Weights of a small GAN: discriminator activation relu.
Rows from block 6 of the discriminator of a small GAN, named by matrix and row number. Rows with one number belong to one channel. Each number is 500 + 25 x the weight over its row's rms, rounded and kept within 0 to 999. All counts start at 0. Numbers have three digits each.
After each channel's rows are labels from the 100 images, of 14976, where the channel reaches its highest value: "top examples" is what is common among them. Only what is clearly more common there than usual is listed. The data: stained colorectal tissue patches (NCT-CRC-HE-100K). In brackets: how many of the 100.
# convs0: first 3x3 conv, stride 2 (discriminator.blocks.6.convs.0.weight, 192x112x3x3, standardized in use, each kernel summed), inputs 0-111
# convs1: second 3x3 conv (discriminator.blocks.6.convs.1.weight, 192x192x3x3, standardized in use, transposed, each kernel summed), outputs 0-95

convs0.166:470511546546507506529488502521468529482529537498484526478523530498489500534529509479483532536510483479504518498550485477517493495526544497496451527537503533513515473508500512487484507515527532517480539522480504482484548501522525502511545531554506543531519512517516497530512521494526503488546508513561521524552508498541500518525516535526
convs1.166:518550532539499519481511512515495555495523495487561495519503501521484465516450486497482498529490500491495519484503507527484502536520518514497532500549491472519499514488534484500548528536531524513557493509447521517510513494483509521551504493511470526502525508502506495504500546511507515498
top examples: tissue: normal colon mucosa (41); tissue: mucus (39)

convs0.76:520492536550502502462504539513510507529492560508523506518507486516531490487503521532527533487512550512528523497508516516545521492522529514521531500530501512522491520543508501495520515453541519549479533518512491489509496523495580499496550523527543516524505508506497490504525554523503512509533481518523521563515531508513527506517509524519
convs1.76:526523515465477541520528506504518483527522477491536489507527480476555474508466506546510502472531507482492533506498497541521489522537523519513533494513512516515518498495489515501484540472456475530547517540503535512525515532532511513559533485515474531521514544549509465497530516506488519513
top examples: tissue: normal colon mucosa (41)

convs0.108:502477485526486511510530517502488495482489478483541511500515436484463502490506532467481540505499507524481439493467508534494490529499524465535459485463532537473494477502481560481522519532472499485489501509545502500492512496549461527505505465445498502462469530498502477542506490488505503497528515511511485509536455526462498475538512459512
convs1.108:518421516466497472496481490535489486506474507518511491490502528487476528523479550487502459479501531523548485507527515498473468496505508526482472494473505520519493522492475449463508502487492546488530501503520545487485503547516450486458478551509556441511498523529517490567495524533476515495
top examples: tissue: smooth muscle (59); tissue: debris (35)

convs0.152:518530491503480532467551527500525447516454470546522464499510478509541504486507498515507521478512503476446506475498522496505508478507543527500520514466556468506516504492571509511478526504484494534449494468498500468542470520528526470499485453523487494497479474542485465496488476504509495465508471483496505478508477496515464459502495497532
convs1.152:506503505502489521491462479496507490499475482547464504500547532522493499513539480475534511492496494541510529547458503466539457491496486508522505507500527538522481525515532478471511509540511550501475508501517505565499522520505480526515507512560549489504499468534491512477486482502516503541
top examples: tissue: normal colon mucosa (36)

convs0.105:509501476505517535467534516503503512513471471524506462532501443449540519503501521537460542479535447476449500479458512495491456502461559479552499485496532489510510480507515506511522516494524489521479491458527510482509515484483541507541487467513503518455503470537545485492490499521504517491502535538488513502511494483461512489494495484507
convs1.105:484482501511499509532484490486505514537513510564507525521493511501452514518542543504516495463522537544514527555526512489522486501527484528539529486537526557517504536516505525530545480515547554538504517516549519476513501495490501518505482491510511507510515530520508551533537495500533507513
top examples: tissue: normal colon mucosa (25)

convs0.104:535519507485508515473524524517537494511521484518463475490532488527503515554522513528493550513540483480463489514485492539501515501533499509546465533463517518513490465509528487545534522465505474561511503479477542483562493498503500482500531490492493489497493480499539486518474519550523525529522522488526536512558511503501513507492545486482
convs1.104:526489518511515479535496525521535490524543501540531489484497536508522478537537463547534514506523539513497562514534492526501520518575509529495528489522525525528516539517514456511532507517529516545537492538494508524510526522506542512505515509504494479523535506514513536531493553518506523506
top examples: tissue: tumour epithelium (46)

convs0.84:500560536553453513492515496529487493508551477522503541517495522520500526547558506514499512539471489502517528517496520545518512506543533504485508542512499494487511522502491492517480497552499555539519526530527535530525469502509505512505490494526508493523499529507526522530485531537471496530486510462523502486540511516508534549502487520519
convs1.84:519507533480525514581520500491533509501505496506533528501488509509484520561495480489519511522516504510475504482502527525488482526512509475522464519512493515504513513569531547468473470512515551507512514514510524500517512515538487505499548508501497451529538539518549533525514496534490525488
top examples: tissue: smooth muscle (51); tissue: tumour epithelium (39)

convs0.6:522508514504547542484510523509522487530506497506515509505552501473509484504484525520504502498474503507491498475485542511531525532485492447542481557522459484532526545524473533514531501561496534509497491463526544495502516536502509507531516467527455506487498531504536492533473537525482491524511480523466509498509532555524534509526491513522
convs1.6:508542506496516478513506511509526496520533528540533463519517526497506497539484483523505492505535516483486488567507459519511504544557518491538527510528501539505500522526534517522513511497537504513545515545503532498540520502493514535490524463515536483484505524540500506483537508493503520469
top examples: tissue: tumour epithelium (49); tissue: smooth muscle (37)

convs0.111:476496471500516496479493547469497487540494527546509533499480484490487505465495505521490447459529488537553568510521455450489498466492551505518515489535465509502494462495483465513503477489505497495456503507484493476468504517494492498506483488493493538509525511496485475513527494467498513518492488516485526536475551452462475454467518520528
convs1.111:528479510525473547484544531512499469528494498504512499492522469494549528475477457530490535519505465461537522457505487518555521485481498521496564529534457501509521507452469487488511500464455468450514476524534499517491510509479496530499516492467502527487516420478523451485472542524509514525
top examples: tissue: normal colon mucosa (49)

convs0.92:498487503517475469534516519501555510480477555502424492512469500523465497485500521508493497511480490544528533509484496551498523507475481487485535517514436512497495498494493484501527432474495527521528463464533547510509537533511520502493526506522500499548486498514490517491489509480473518515537490495510490529516526529518503528472562483486
convs1.92:542499535536492537492501530510465470509494494530566512494472508484483492499508468535506507523509490493455504498497473544491514505592536473486528512487447506522513497484527528498544498542476456522527469515521486501520503513504479535493538466519491486464510441497467485484467517487492539491
top examples: tissue: smooth muscle (46); tissue: debris (32)

convs0.86:471518529512517488509492473498456507532581508476531544503463520520491491525507519512495518534471501493518525518554486504495520477520516534514483516526476552500537505516478486494476548505504518507535519537497471498462491501488512529540520521534499478514532519501458536492538519519509508494487524486541478554494488503554490548511498523510
convs1.86:498515520510510536522508519455484501518560485480522489521526481512546500522477474530490540525502505529485516451488497490513481542468520510469490528518508481495524540539502485551450519482510488489507484499446529509510521467545516478533497512467460549548478528489521490508487504549516511458
top examples: tissue: normal colon mucosa (53); tissue: mucus (27)

convs0.113:525476525541471520456499501515532494526539533471526501487523497538507538484526538512536514506473525479470493495529539525537487501513510513497480511524520518508514501539487462482506534544510504508465540519539477481524487504528520516532550528474540501503507544503493535520532515520495527496484488564522473510539489502522525497555514470504
convs1.113:535518490500498508528473538469511508540492456515474511506501498468530512535441523528537482457533518508513497507502484521521469515528525518503468517496520515545528494514448501504486475477507546525548488515485524495500512506542468496542491489502478509519483556543524475523500531501515511479
top examples: tissue: normal colon mucosa (25)

convs0.156:535478477468439488505521495472479469516464518514486461461502481509494503510494453486493472483529514492474494470501488499465499443513494478467539482503517449483487513476540504519521465540466483522503467458468500543512482504505519499465477478483493513490491454498464456465505476460486471515499481478465505474463543487486465504472502475505
convs1.156:499555510496513565530542489521514527508486504531495528519479461510478543507505522483513506511499468535499480482499465480505515496500513500495468509477507467494504463497511455474498539571490508488442492491501461535512483471515527550453556473525516480507510451476476519468496486514474509531
top examples: tissue: tumour epithelium (46)

convs0.5:531485500572458528529504532512555468542500480488507493471512495494453517503482526478492497497499498527442469457481530516493537525514458477481481551457511515511476519518475516463521535504500470497466496478503505507531527527529497487501536472483524512482488523525548494509526491514511495492523500526471491484559467484508494521527523483509
convs1.5:516492490507508476493454539518515503520492501532504482526490535486520487529471538515508503481542549508539493516513549529511475521537519516485493505470541502555532500496506448476542473526524486495543495489488508501468519534504507530517482474483537502521518509533442516530507530510491543452
top examples: tissue: smooth muscle (54); tissue: debris (37)

convs0.54:525477514514524513492550486587512524506522504500496530522538486483542508482520525521516474499524504525488489472514500526521507490495514518484563462489551517497513490525512493515502505522526540491464510496506509468458509524510551543492476478530514515537545494523499487507541463521490531497494477547502493531503504467530470472485519548503
convs1.54:504548509520477515489496513480503530510514492511544526515500490527529537502502504514521538504530495550466520521522466484510463478486485500494494548528498527521505535500548495500508521501495559524525498497480562517518512481521504519518512470517500512556540523483539488532511515520523474535
top examples: tissue: smooth muscle (43); tissue: tumour epithelium (41)

convs0.87:485537517483498502515508495470503520490469497545502520483527506521537567486485519518500503487515510510494514501488510494549497487530561472532512512516551471511486523505523525507549513473540503523522507522502501482507508542535485499471534538445538495534463527481549515520477477486466519472468490532521504521507539530511534495546494476516
convs1.87:540503514487495534531508480534576476482517510493519482524475538515485524529490496504488488506479501456510507507480509553522500516519524503515499488504456548481473498516527527517524495460492528490512518529527526465524508556517497490487482540519520459524519483517500491491514496504495515519
top examples: tissue: smooth muscle (43); tissue: tumour epithelium (40)

convs0.127:499524532483484489533502454517480512451541507483479491536532530505508500486481491513509497520497502500540499557487491538515497467552483497518466460454464526514462518516456490518495492493500519513525466491495472528457523522487496498512511515548469477470476535498548484442508523553480489492489497463526501478499515541493469534475488500501
convs1.127:501516553514523481499538506506547503537516516491512487522486509553466506511488486479509461567510511530502498538527512490498551525510487478501487473467476481482507481474535477538510538491503529520497496498500526480520504486492461535517550519488526491488477539482454513494517547500505545518
top examples: tissue: smooth muscle (50); tissue: tumour epithelium (45)

convs0.1:471469454505515522495517539501533476560451470515524473534481462486518511464513532516476477453519497503489456473482485508505486495480540496491521514459536452492506491504516520491540522518493475479482498491483506479515538481500519493474475475465491532449461478510519462483497465481474512484517519507458483490484500476447477467514477470507
convs1.1:445466483489480526487438474482502493508496519539484491491478510498497507522540523486507515468495525505525516516494507470535466504484518534492524523528544535494479479505475449503493528526504523500473483501566483505499478551510499517501451487512547458480547500525491525480538460487483531544
top examples: tissue: tumour epithelium (65)

convs0.58:519501471523511496470495525507500536540516552506550494473517461507523508507537531507501551503533483495486503510517530516501490532521541521529499509534529475506492471560476489537509512505497494495484537468506526494500473515517521490522516569540511508500493505533522492508519498540552531495507544483511509560547514488515521532517524491537
convs1.58:527495521543518471500543529465491465533530524512524508529459533500527485517479505523514524514538527556536532471514471531509488552528489547478500493495509494538537506499484503528513474482516510489516451491480489555502518573521511526541474498497502517553524509541490488517472520536488520485
top examples: tissue: smooth muscle (48); tissue: tumour epithelium (43)

convs0.128:462484521491500514468530459517516536531510542521514521521532543474520542514534490514515515484497553466523498480482526527523509510534531516518476565511505455540490513532551529521494510494511485545499533483524533475492500522528507515491508462500514515546483514520519515475486567518545490523525501496537515501521525493515504499523507511495
convs1.128:529474501529501511522498516488498535512510501519531520517533527514483541515488488505503498497506493477503522514472498547519532534529485514528519545481508516530504520528498519510539521533524522494498523551497519482551516515550511524488530505553481529551520541542525516453547485512535513510
top examples: tissue: smooth muscle (52)

convs0.181:516510506495524519512514494514467567529466489552442488491451500521498558492515517553527499520531511508545500522511547524529478511517518498522509531522504509536472546487525529482467486480516504525516492544519531534499473516520493553494509518492529507534502513518520508496502514547510509522466497491483559476519501504496530530505484510516
convs1.181:545520510496481488508540475471548516512515531549478511525465499531489519508503504520551495510525485520503533487510485527533509515504469495536493509504454551475496483515509554513501450494518522477489499495525530498531509531527496510521524492470481463507516524490486541516506484512510523524
top examples: tissue: smooth muscle (57); tissue: debris (40)

convs0.179:475489527544507482465538513473508518477487549551493506534503519534506478511516502515503541529505539534485545493461518510564530498524498509507516518480516547483520471530507509498551536508551459521526498478489508499532496475531552511476521505514535523510501471472446519519499534468486478491465500528498522517497507510521514477521489493510
convs1.179:527494512446446547560478512543517527488494462481500478509520514498469483510493475499500530495493519448477518476488500537533445521470543467468541551493496506506497494551488510478483521496459517528520520521501507504505502512532504490497520497547458457508525509523531487473506544539486507536
top examples: tissue: normal colon mucosa (29); tissue: mucus (25)

convs0.72:475487524509491486500494506489518458472523528515516524509486505499476511513498520509497479487477498484513539472538463475508480493477498525514559544554465519526542506501512525501528533447516501537529520524491506520492533491510532545521502511525514537525503458474484504505519483452455536464505548523529558537489533513500521508520514528481
convs1.72:545515517485510533532493511478514501517548466460554488517485490507574514509536488547509488531471488504480513474494524497523524525504572537472448492536475524469523514501500488527502532494486477471484498524509496532474472479562503540529523515490464513511516488492529488471530520496475527531
top examples: tissue: normal colon mucosa (43); tissue: mucus (25)

convs0.80:520492490539530477483531561496515500520480519518523513511475498548510484481505489541499518489466542503522524505501485518523521491554515493503552497459506512523539506505528496468513540474494465533456471516504482514467463463513547519518513508503533491504470480465456526527472521499545464467496477519532486494491485510558500469514489480497
convs1.80:514535514474479508509507501518483501519481485508520447478536481504492481452492520505539535504509486466473487467486508500547490472483514519504537475507508522504502481517489540539497552479471503519456506530508506496521500501517512493535507545569470493502510487527509464497537532530539480537
top examples: tissue: normal colon mucosa (38); tissue: mucus (29)

convs0.74:506472461525489539497509528485537490547454479521519462512502448457499514506514471516452489517512474504496431483480485470491491530460525462509496517493489458497489465500502522515533503496504468487494492490509497493479520480531521485491454465510503553437499510520521472461482484446461505489515522515480506487485495501457498502500502475456
convs1.74:491486492531526494504469503468492508531485526526509485509477507462479510497513555514502483490500492504531487536502532503475524507503534495503521495518530534494486491515485510497511487517507517504521490456521453490540514506480538547485515477536529485487487536566509511474548495497503489482
top examples: tissue: tumour epithelium (65)

convs0.188:548536505487505510520552502536495533514513514503494524495512493536479533487502487519526507489546569492493498520510513512553482462522554470521461517526508499503473494550481551498526482480535515528518479519509505492511469497483506545503532508503487498519480536519514484513469508537481543496519551482506518461530562501521490516489496515522
convs1.188:486502518480498512516531513505548499487544514503522518540470502523506510499494539511498462507527487542541516525502534531512522522479498523500487519467491522504493511527516534574454511511514514506485526548520537481536502500496502471521545574520533477505516500500500508529555518497505511544
top examples: tissue: tumour epithelium (40); tissue: smooth muscle (37)

convs0.189:510511461526464515508504528523527508533476430527524491531511492477521547479516508520526540474531472490456455490466470502498504500500501512523505488468527528488470493523508534500493516512501459505500521488546500471504489485490491479481489489495476500448489456510518448508473449528490543477501563507468473524477454467502517516485501503496
convs1.189:493484535500483492487492520476555491482529510479519518511529539479525468512538532503498511493460528546513500517475544466494507531511496520500498499503544525511535528527513509507508506516531504468509493541487536561486499533555489463485487532516553468521479541474508503529508464529499555534
top examples: tissue: smooth muscle (50); tissue: tumour epithelium (44)

convs0.65:508502474555485548487512531528550461539495493568514480520506487490504524518539510554471520507509465502486508486470511530536521518536553471498524516503508490529523489507473526527496487519481500515521481497527512487508512481480519512509506475517513524491475558514535482517482486529475563500507539485521535530531509485484526459511504480530
convs1.65:519489529481517491525503493523541522500498511515493496513486524489509530523519553533531516497500531552523534552519533522520502520548461497514525504561495556508495527538500538483526515521528531510512539527546532487513522513498506503512570495527505458518521528513495529533526524519504502518
top examples: tissue: smooth muscle (46); tissue: tumour epithelium (33)

convs0.168:500483527506520483529482504502543505476514527525500500523525496498501533514525471524516531508478489490515524528528537548530517512550460513523502503492497504493522521506502514540514520474548508492555507512505540500526515513494525503523537506568522495516478498512540535506484543495478464517472514447520540542529532521546533520490533519470
convs1.168:525530516529542489485526499557553505515531505485549464482495556508515526522535468510526520534513500512460520536516473571504520524514568473473538486505467526506496526516474548523511506483482494555549503511508454527521490501531511511515507481525490514526518511497456511485515493522447510510
top examples: tissue: tumour epithelium (53)

convs0.122:516522531458542524508486526533515517520482502542481513531486499513542502510505522524518528496544486475487487476526504493488538512481508466556510517530504527551528497532497501527536537502505504500491532511543521478506501493499543566565486521518509502502543529516531498512521465506513532529507521509507544536517495443490508517500508537502
convs1.122:503528521525512510511523508451507526536517520535511527508487491506493537521550525533527517514526498477490504510524486504538522513491525515535527539581540520516506501517484538516511491474548539493502501494461533516506516504486512530523471523457499512540527532454562517533489496531505513495
top examples: tissue: normal colon mucosa (66)

convs0.145:526507536510505524530537472544466508501550488500481539533503517519551506492502508550522521513524506509526540509545506497535514510519490542536488528495511512511496508506517488528490490474528541524523512525488490462505514499486527531526512504550499488539527521522505485545534527534487521523508500495492511532480567515566478518505503542509
convs1.145:528541535532477507509508512520583508511524505480547465515541467527472487521505459467477512531525486542502533550489491464515507514443500502498524518503519511498538536508555476482467530529509525492522538488491516513524531470521501508501522469502495502526505523494483464536527510509551524511
top examples: tissue: smooth muscle (47); tissue: tumour epithelium (40)

convs0.167:526503532459489517508510515488434510507460516531532456519522470485504512504471498514522526467514508495518485499473491492514493491482516473507522436475518505481436499518498536504514499509505460531483502514546511492502530515480502530467490495497493508500515491513499399471514465498471559490521496465468481504522523463478478476495516519520
convs1.167:455484511490501557505554496505516523518499527533485528533530472503485515470518544510490478501543518553525496539536515478501502485462487513549514549498503496516512516490487458501537498459503526477472496520472531516478484520491500511515496538486550517540476491477488513543493476504499525533
top examples: tissue: smooth muscle (53); tissue: tumour epithelium (43)

convs0.140:508499491494528516499532522529528531484506523549492496517535477524538540494507516522557533497543510507495521489522517519530509529494514509552559488504524509507544501533540525526493533480539546502490526499506518485505524507533547518516511523526505514496511480533533534511500514517521518505520534563514525548529513492527531528502516538505
convs1.140:512509510498504513470515526501539535512524496526526492533515522517514541538530528497536513496535487513490527532484481535525508499499506536500509539544534536502511507519529517538524520507505525526509529522470527511515507518529499538533512522527509533533543493509521511516514487526526521533
top examples: tissue: normal colon mucosa (42); tissue: mucus (39)

convs0.107:543531513500531542528489497558523534492550505509478538509485520518496482493506536549525505501530499519514516513543499514520524513505473532502516529540502526482505531539492488491494486494514527529485529519472500507501486528497522486507541503558491498550503511525506515522560511539496535510516510476523502539545507495529484536528521563511
convs1.107:498509541530489483496490500473553516523557486516519447543498511538506494513489475517506512536538496544514520525485454508529495527501523527474500528531504506530513525531522483532473515518509514541532513506470509477530518505552486507548518459470471537533546535503485461508504529529521533472
top examples: tissue: smooth muscle (48); tissue: debris (35)

convs0.151:527497524529518515465521494478530512474493515561516503505512501522509513533495491527487501523518458490430490446490530518508503525536550481512499537499531492500492442525481512494570506469509495508520508464464522492511527485517550490544533530546532518477504507517528532510462507494506517509512524493528489519529488524495527467505524505513
convs1.151:519491506536550469539514529526517526515518520503521502523514525501455490511520457545484525476510539541475520539545501557507523529512516494473517504523494502518508517539499446505545523435487567499524498511475502468510515526508510496509482498522508507514517524557486526522500525512526501519
top examples: tissue: normal colon mucosa (33)

convs0.173:483475487482486495534501497486522484515486543525525514496494508504486556478476524491482467500506451480498460487530522486520495522494555450524484508494519514526506511539450558495527459493530476463487481494506530499503531508516471515524482523475518536511471542488511520518519458476469538457469524477513503518486491508480548499543541471502
convs1.173:507446515510532489490514512514503473479527534522508494510461538534517539500543547509494478538495538503538526529519514511494520525532524507465524489495493515489495526452454495510535470474502503489521507517523503492505494549504476525485488496516548462502518480493482506492512492494497522538
top examples: tissue: smooth muscle (40)

convs0.160:440501528524489456513513524493500494525556504539484508507465502485448545520484516508501456511476470513561521464504483507537481491502529546519537488522468495505513534480513516465434497511520508512521496555526460490487462484517488529509483504512501443539523525472530509507481490478484508518499488504532520513497520507473503471507490505490
convs1.160:535533539465473474481510503548500547473493479473519483492505481535566523507462524516582487545465446466489488449474509519528513497516452504478490510528463514493507509489503548454507481516466490470491480527532509520509520521531491492530487531498497515499516518483513463508517548518483503548
top examples: tissue: tumour epithelium (40)

convs0.68:538502511528530512478530510509488522529501518499559519500512507500524523506501510512522540530517522509470495516504494498554491526513533475528502501521498519496440475538487505508540499486522527554492518519477535500527488521512552543526520541497527541513473489498514525553446523555481516487501532472501538530494485504473516468509511540505
convs1.68:514499520469506530545547482486542493514533492522517486536473550519557493534510526538510490509522503526520523505532492525515530541530513502478459521522475521502497535523483501548537509466468522515530497543508533473500499519531501500516508517508512487541524509513518476532521518524478527538
top examples: tissue: smooth muscle (56)

convs0.57:522484498478517532481518543505511469505478447507541478535550454490577482482506502490470511452504481505459461470495483520493527517517525501495504479500520459491472459477493486524507523509511452516458475478506517488504522508490508509479455489509467509481503473504497428480505478461457520491495490481492472472497501474500456488511482473492
convs1.57:469493519513477551513501494455526503553485518523518503507530525452493484525504471490474490459508516500510498480486501472486505503476512503545498506524536539539473497536532480470463522471524549470510499502494496529510535502505521473533498554531503497528501531537479510495544468473490501522
top examples: tissue: smooth muscle (54); tissue: tumour epithelium (38)

convs0.24:451524534482511501528523455526491510479562515479517530461461534484459496504508497459517499512467523490537493489511495524519482499500491522518451518540500528501529531544495528481470519459511536492548521511489463469513486508466492525522508510509525459562515532489484532500521510540524496504477488485533496546509476528514497492507495531496
convs1.24:510539528495466480503492536525503490488537460495528464531504511548513488491453514488530524548507441517459523444467464480497481540498485509462469482508439502478525525503485500541496468485469479493508441535492543480519536493498487492506501488488486461498459518471522444488497476534515532483
top examples: tissue: smooth muscle (55)

convs0.191:508473454499474489480490496491510470529460501510504476476492465509530465474485492488490465456547504524509490482504474483467494478517509504462464478481526448484456491490530474526506505506468465494468486462473511509509485512505499493459473478464471512490488472486460447489516466458509508494501480506466478447448518463483457482461496467498
convs1.191:487500500521487515501494510514496487502501480518503498511498455487516518526494472502522523496513494527504509459494481508541470489496519535471509536455506488536528468498506446476497510560472493491483489522528465566484497531503525517503491478518502514521529449495511494475507508520507523556
top examples: tissue: tumour epithelium (53)

convs0.184:519508483484511450500496494506514509494497483534427518486495525500428496497542545521525490486544482548522510504519458498522508519511484497470500499542493496493480523524482516501492410491502527499486494493526469531485457531511504495500518509522485488533505506506491492471521508520518535550474445521520503522524509502490465466478525533522
convs1.184:526511525512483474480504504503517502509521461537522467544502479545498499461457473501519506566517459492464483477487421461531511465541482518471455477501461512508531492491534481491488501488479477475504461521535501493516519510476462542475500484454503490475486489499470466489498541497503529498
top examples: tissue: smooth muscle (64); tissue: debris (36)

convs0.21:526505509493498495456500498519544455544518463520473483483517480489466508528509529493480491514545473494480464514480518506509483498466531436494482517510518517533558511481484464535484513499462515492477459510505506554531508475508519525494508471460480544517484540529521527543505514508470511526500535481514560486529504489461508493510523517506
convs1.21:514497504453515491515506486492512542516521497540484512492484461516538500507493546536545515523502508471491542491526538514528469498549492523466507521530511527514494544510445503532535488503513506513521505512522515434512519489501520503532543483493464499535511509490506527529501548515497506457
top examples: tissue: smooth muscle (43); tissue: tumour epithelium (36)

convs0.27:456525531483517497536522468530494518480553524487498528460462529466457501508508497466519498520480514487533485500516501522527492497501498529511449518546498516487535542541498516474472498470511542484547516519484471478514477502465489519519506501517518456567505527483485533498530511536524493517473482469536495545509475529502492498508496542499
convs1.27:509521533481465482500483537511476475495531447500529457533486512552506493491456506500541529558505446496466506438468468494507480534506487505459488468516439509479524516499480482528498473475461476485500439525512538483520544497490490487492499474485481470491461524479511450481494491538493527475
top examples: tissue: smooth muscle (60)

convs0.129:494526543503486475522501504519507506528536519508458512478499505488453536501482535506506471513535488497550497460488511544529486477523530547535508504529491480489492535495496491488460466536511515481524500542503482491469464457511480495504519493533529480567489566504548531516517511504500505548522500504517541522509500497473531483539485509512
convs1.129:551518530490482485496527513515518509469507487485488488500539508529506528510447515516555467526501433474466520501446504513500537501541449489517450512503444528506494529496506540507497484493483472497515468546541542488525539518514487482520517494503514526503487541504476460476496528514492509508
top examples: tissue: smooth muscle (57); tissue: tumour epithelium (40)

convs0.85:535490452518486499502496526533554468534500482503465453496505450487478487479489479480480496506544485490509494516467480509451500483470521477494509526525502506518501480484510484515475506509449484503471483467540514540550522482551510508452463461532476530496495479515510487490519483509465531514497539506467546474489521462466488525471522486489
convs1.85:478480473514516521476489540481498514526513518553499512503450481520549513493497536538530531499509508513494516464568490521505471490556519525493466502497508552524531538498519474511537449572513504489516480488496500524485513503537552533529530463491474486557545467511493554489500543512502501514
top examples: tissue: tumour epithelium (54); tissue: smooth muscle (32)

convs0.63:496500515529512474466520525506517505502503564555511470484538477568513544502537503498516480517518491476488531508521561525506535516540475506496503507502499484511509476504502480505533524541502493499491541484484538505513483503489527509527501555532515499539507461475503471543520521535532511520470506496501550545523516494519540538497522499503
convs1.63:545563486494496519539553522459511495522524520513509516526510523494499531508516451526532535495525497522459487513522483509480517542531521518505540514523514489528516507525525528507501538477484532485504502515512488504519518531510572505530504455532499481519510497512496502524481497526516499503
top examples: tissue: normal colon mucosa (49)

convs0.112:516546490515528532502519504547475499546524522499542482489537488462501570507492489512524514520513516501500499500485534562526492506491568471504524526515511463532481512535511541494517476496492529534494502512517492503500454474514534521535516483539512541505461560534528494508495518528506516527520512517504506511536528516485528515508507498527
convs1.112:509485500436486502533531498516536465526494528507512490507513505514506532525454547490510471505502477512493517513486539499480523514493518509526484489525472560514494525513517535517481497501521545523494514497535565466511528532539503496473556517536497507517496539549509481531540495491517518531
top examples: tissue: smooth muscle (65)