A small GAN, trained from scratch.
Model: 3.81M parameters, 32-pixel images, generator norm batchnorm, generator widths [64, 64, 128, 256], discriminator arch nf_resnet, discriminator norm none_scaled_ws, discriminator activation relu, discriminator depths [3, 3, 3], discriminator widths [64, 112, 192].
Training: 29500 steps, batches of 64.
Data: trained on stained colorectal tissue patches (NCT-CRC-HE-100K), 45211 training examples.
Rows from block 5 of the discriminator of a small GAN, named by matrix and row number. Rows with one number belong to one channel. Each number is 500 + 40 x the weight over its row's rms, rounded and kept within 0 to 999. All counts start at 0. Numbers have three digits each. After the name is the row's rms in percent of the matrix's.
After each channel's rows are labels from the 100 images, of 14976, where the channel reaches its highest value: "colour at peak" is the nearest of a few named colours to the mean colour under the peak. Only what is clearly more common there than usual is listed. The data: stained colorectal tissue patches (NCT-CRC-HE-100K). In brackets: how many of the 100.
# convs0: first 3x3 conv (discriminator.blocks.5.convs.0.weight, 112x112x3x3, standardized in use, each kernel summed), inputs 56-111
# convs1: second 3x3 conv (discriminator.blocks.5.convs.1.weight, 112x112x3x3, standardized in use, transposed, each kernel summed), outputs 56-111

convs0.0 098:461531521513480443445476506509527397542479503516603495493522547507525535441522516455476555497410504461470496481549495511481501573464419509528563527436491508494530472524
convs1.0 104:453543467482522541596544490501477516501500458449491503587562481471495539562528495513570389445564471536493539458473505505572560508557513500526501440571507494545510513511
colour at peak: grey (51)

convs0.1 098:509533452461533492529457501490546490505462451539456392446581535517553499568500472613561505507501456490491508473510516581515514455508513539524537445511556524495498532569
convs1.1 082:438478518495506474482509485518418449510550510504607499557427532483513545508484443470526493555567584444468502592535485524487489506425507475537457485455462555480504533425
colour at peak: white (94)

convs0.36 100:530479435568518516527532575524564498517500537549440538449548538469554546536521464542497479488519511533518546566580497498548520497487443560553507471532555579539551540541
convs1.36 089:537491556464495543496513612565473541501568532424528544538504452582437546497516560559441558514547461501467462519549484552462558444505532513464507524487506476491523428496
colour at peak: white (89)

convs0.32 111:506531488518535502566461559513491533438489537571531476489562557512568490562522512559504352488470502522511521435561549517538475456542507507582559501519499548501549479550
convs1.32 109:469514541529445501434533533520515490543538509433584553556556449566437513482581534533482533540540543490500525499467513510487502492487504505425541560438511448472466558458
colour at peak: brown (43)

convs0.38 093:526577493527464496588455553532606539583493525526511556550483482551528494456504445499567486509570591500512517555552563520465526489537540492522462484542516508510546442456
convs1.38 092:459494575506534544446448477467480569498458515426573453487508572515526536494476542550527589545520522462529501485463501536547523500537436526555502464445514494540524519569
colour at peak: grey (41)

convs0.59 088:547491505513496424504513554435587528520519490522473478485592516480494525544511477574510464582528512519540503511558566563490527429513507494532583498566527532487453479555
convs1.59 078:400433518520517504516448508548498529466542456441539501492477466537517526510553506518517561514528517492494509511540403519499528550471486550493408558498557524497512480540
colour at peak: white (86)

convs0.98 088:501544465564524536544512569547552493535477483546496545577477514487486498470470541390435467493549466508491525493494572464532501471477505502495509504479502491604518494590
convs1.98 103:488444535480489487503500556520474509457522483415490424463555478553495535535535526546539511483439520575536578514542444502486543518568524465539561488573472464483562507465
colour at peak: purple (31)

convs0.70 109:560432495468529479562464525488567487513489510532510482492479591479553575465444462533536584494430575537506501499526520549502455468479484514537583518508511514478510493569
convs1.70 120:493577467532417457516540523616458510519490469495486504509505478524463441581563463503511452548534535562467530456491480519520502489508511517492494543530542486501514498542
colour at peak: brown (42)

convs0.99 098:551542546523474433557551569542575498494511562552536479491546569510523590439487527549524515523497503500501546545553550560551500509528514533574569472503565494520518522553
convs1.99 094:557554492510489552546465543523465526501531464518451526472511508545450482519547544550473574434554507523480457462501440517511537529433462497492481518532544475544501516481
colour at peak: brown (48)

convs0.43 093:511519471517490450588573495556560575543492418498527535441512494523518532521483398502492455544413518517548503479495525573515506473502528460509520496552469483498573505495
convs1.43 086:487441543473455502423546547529439450446509443498444479487485485489540528547547559498506503503472483448466569425515467542403477459583470425521498502460547493523463474527
colour at peak: white (63)

convs0.96 104:492538513490422449530559497488503529540492491521526551432543539527513543546517500531545530569524532494479564479450565525532473398544491538551532505545522547514505556500
convs1.96 089:513529522531521500497553458513578418446560467537483539520455437492522429535463459559466541472502469553485514496484480513476552506486480517473443555522534497483568550529
colour at peak: white (96)

convs0.21 097:539482531501501524515510445480546498495479473511475570474563474555510525514456499493590495481512470492487543489550501520561492537564542442495547522548578462559558480533
convs1.21 087:444457495554525500492539502532475483478504467515544495538464536456527514511522454540454529542529469464521498511397435551515466471429467513562457485437508521528491551444
colour at peak: white (54)

convs0.88 086:549487550444542436524552557499503493444453485525580510454522491531581550477516480454572515500497498539455487544532544557512478473533539513498576493549479527456532435493
convs1.88 099:525554498541552531534486489493493495530487541533465461522564516500527511521479502499504538503556538465493552567521499554552529578559555574555497456515524554538539510477
colour at peak: brown (49)

convs0.52 105:488536581562501468501481530557507505519540539549522499523539460452481517476455473463549478467503544563523524546493512551503444541472579494527505472470521526542486485470
convs1.52 100:550497482482530492563471509515577534472440427419440547520514486555541458485520462494412518547519531533581518499558475450537552509504462460454480536541490443485533524512
colour at peak: brown (60)

convs0.74 109:526541489479529476454541525552586552442460488513505463403539540534499483545554522505534496528503536544511465534548467475520490572560507528515509453509451559538511480602
convs1.74 106:557532588542511498540482473487487456487592414555501480560566462469469478509575501497444433502488528486434546519500473484487488466480469484485477518511606499488529512395
colour at peak: white (84)

convs0.34 108:488547503479432390528556524528519558540502473545523523503534532519565554528544496524514479557527551499500535553501553538537425472553518586545503469521524515494477555501
convs1.34 092:572479541522465547498530527458604391450545475541492565568510443462476522565470523490545526522479462539500493453492504550491548525473486510520533486559542508528539541558
colour at peak: white (94)

convs0.44 110:451492552545484456458400482485502532541592475503494498540480468507532536554509463415519425510516447555468491478521522549534546453488511500520514441491552509557515492569
convs1.44 104:540563466450535465509530540463577477483428428506541549479518532506535451527450475517471540536495545426488491563489490473506535481520473460440491539441511497408458581463
colour at peak: brown (32)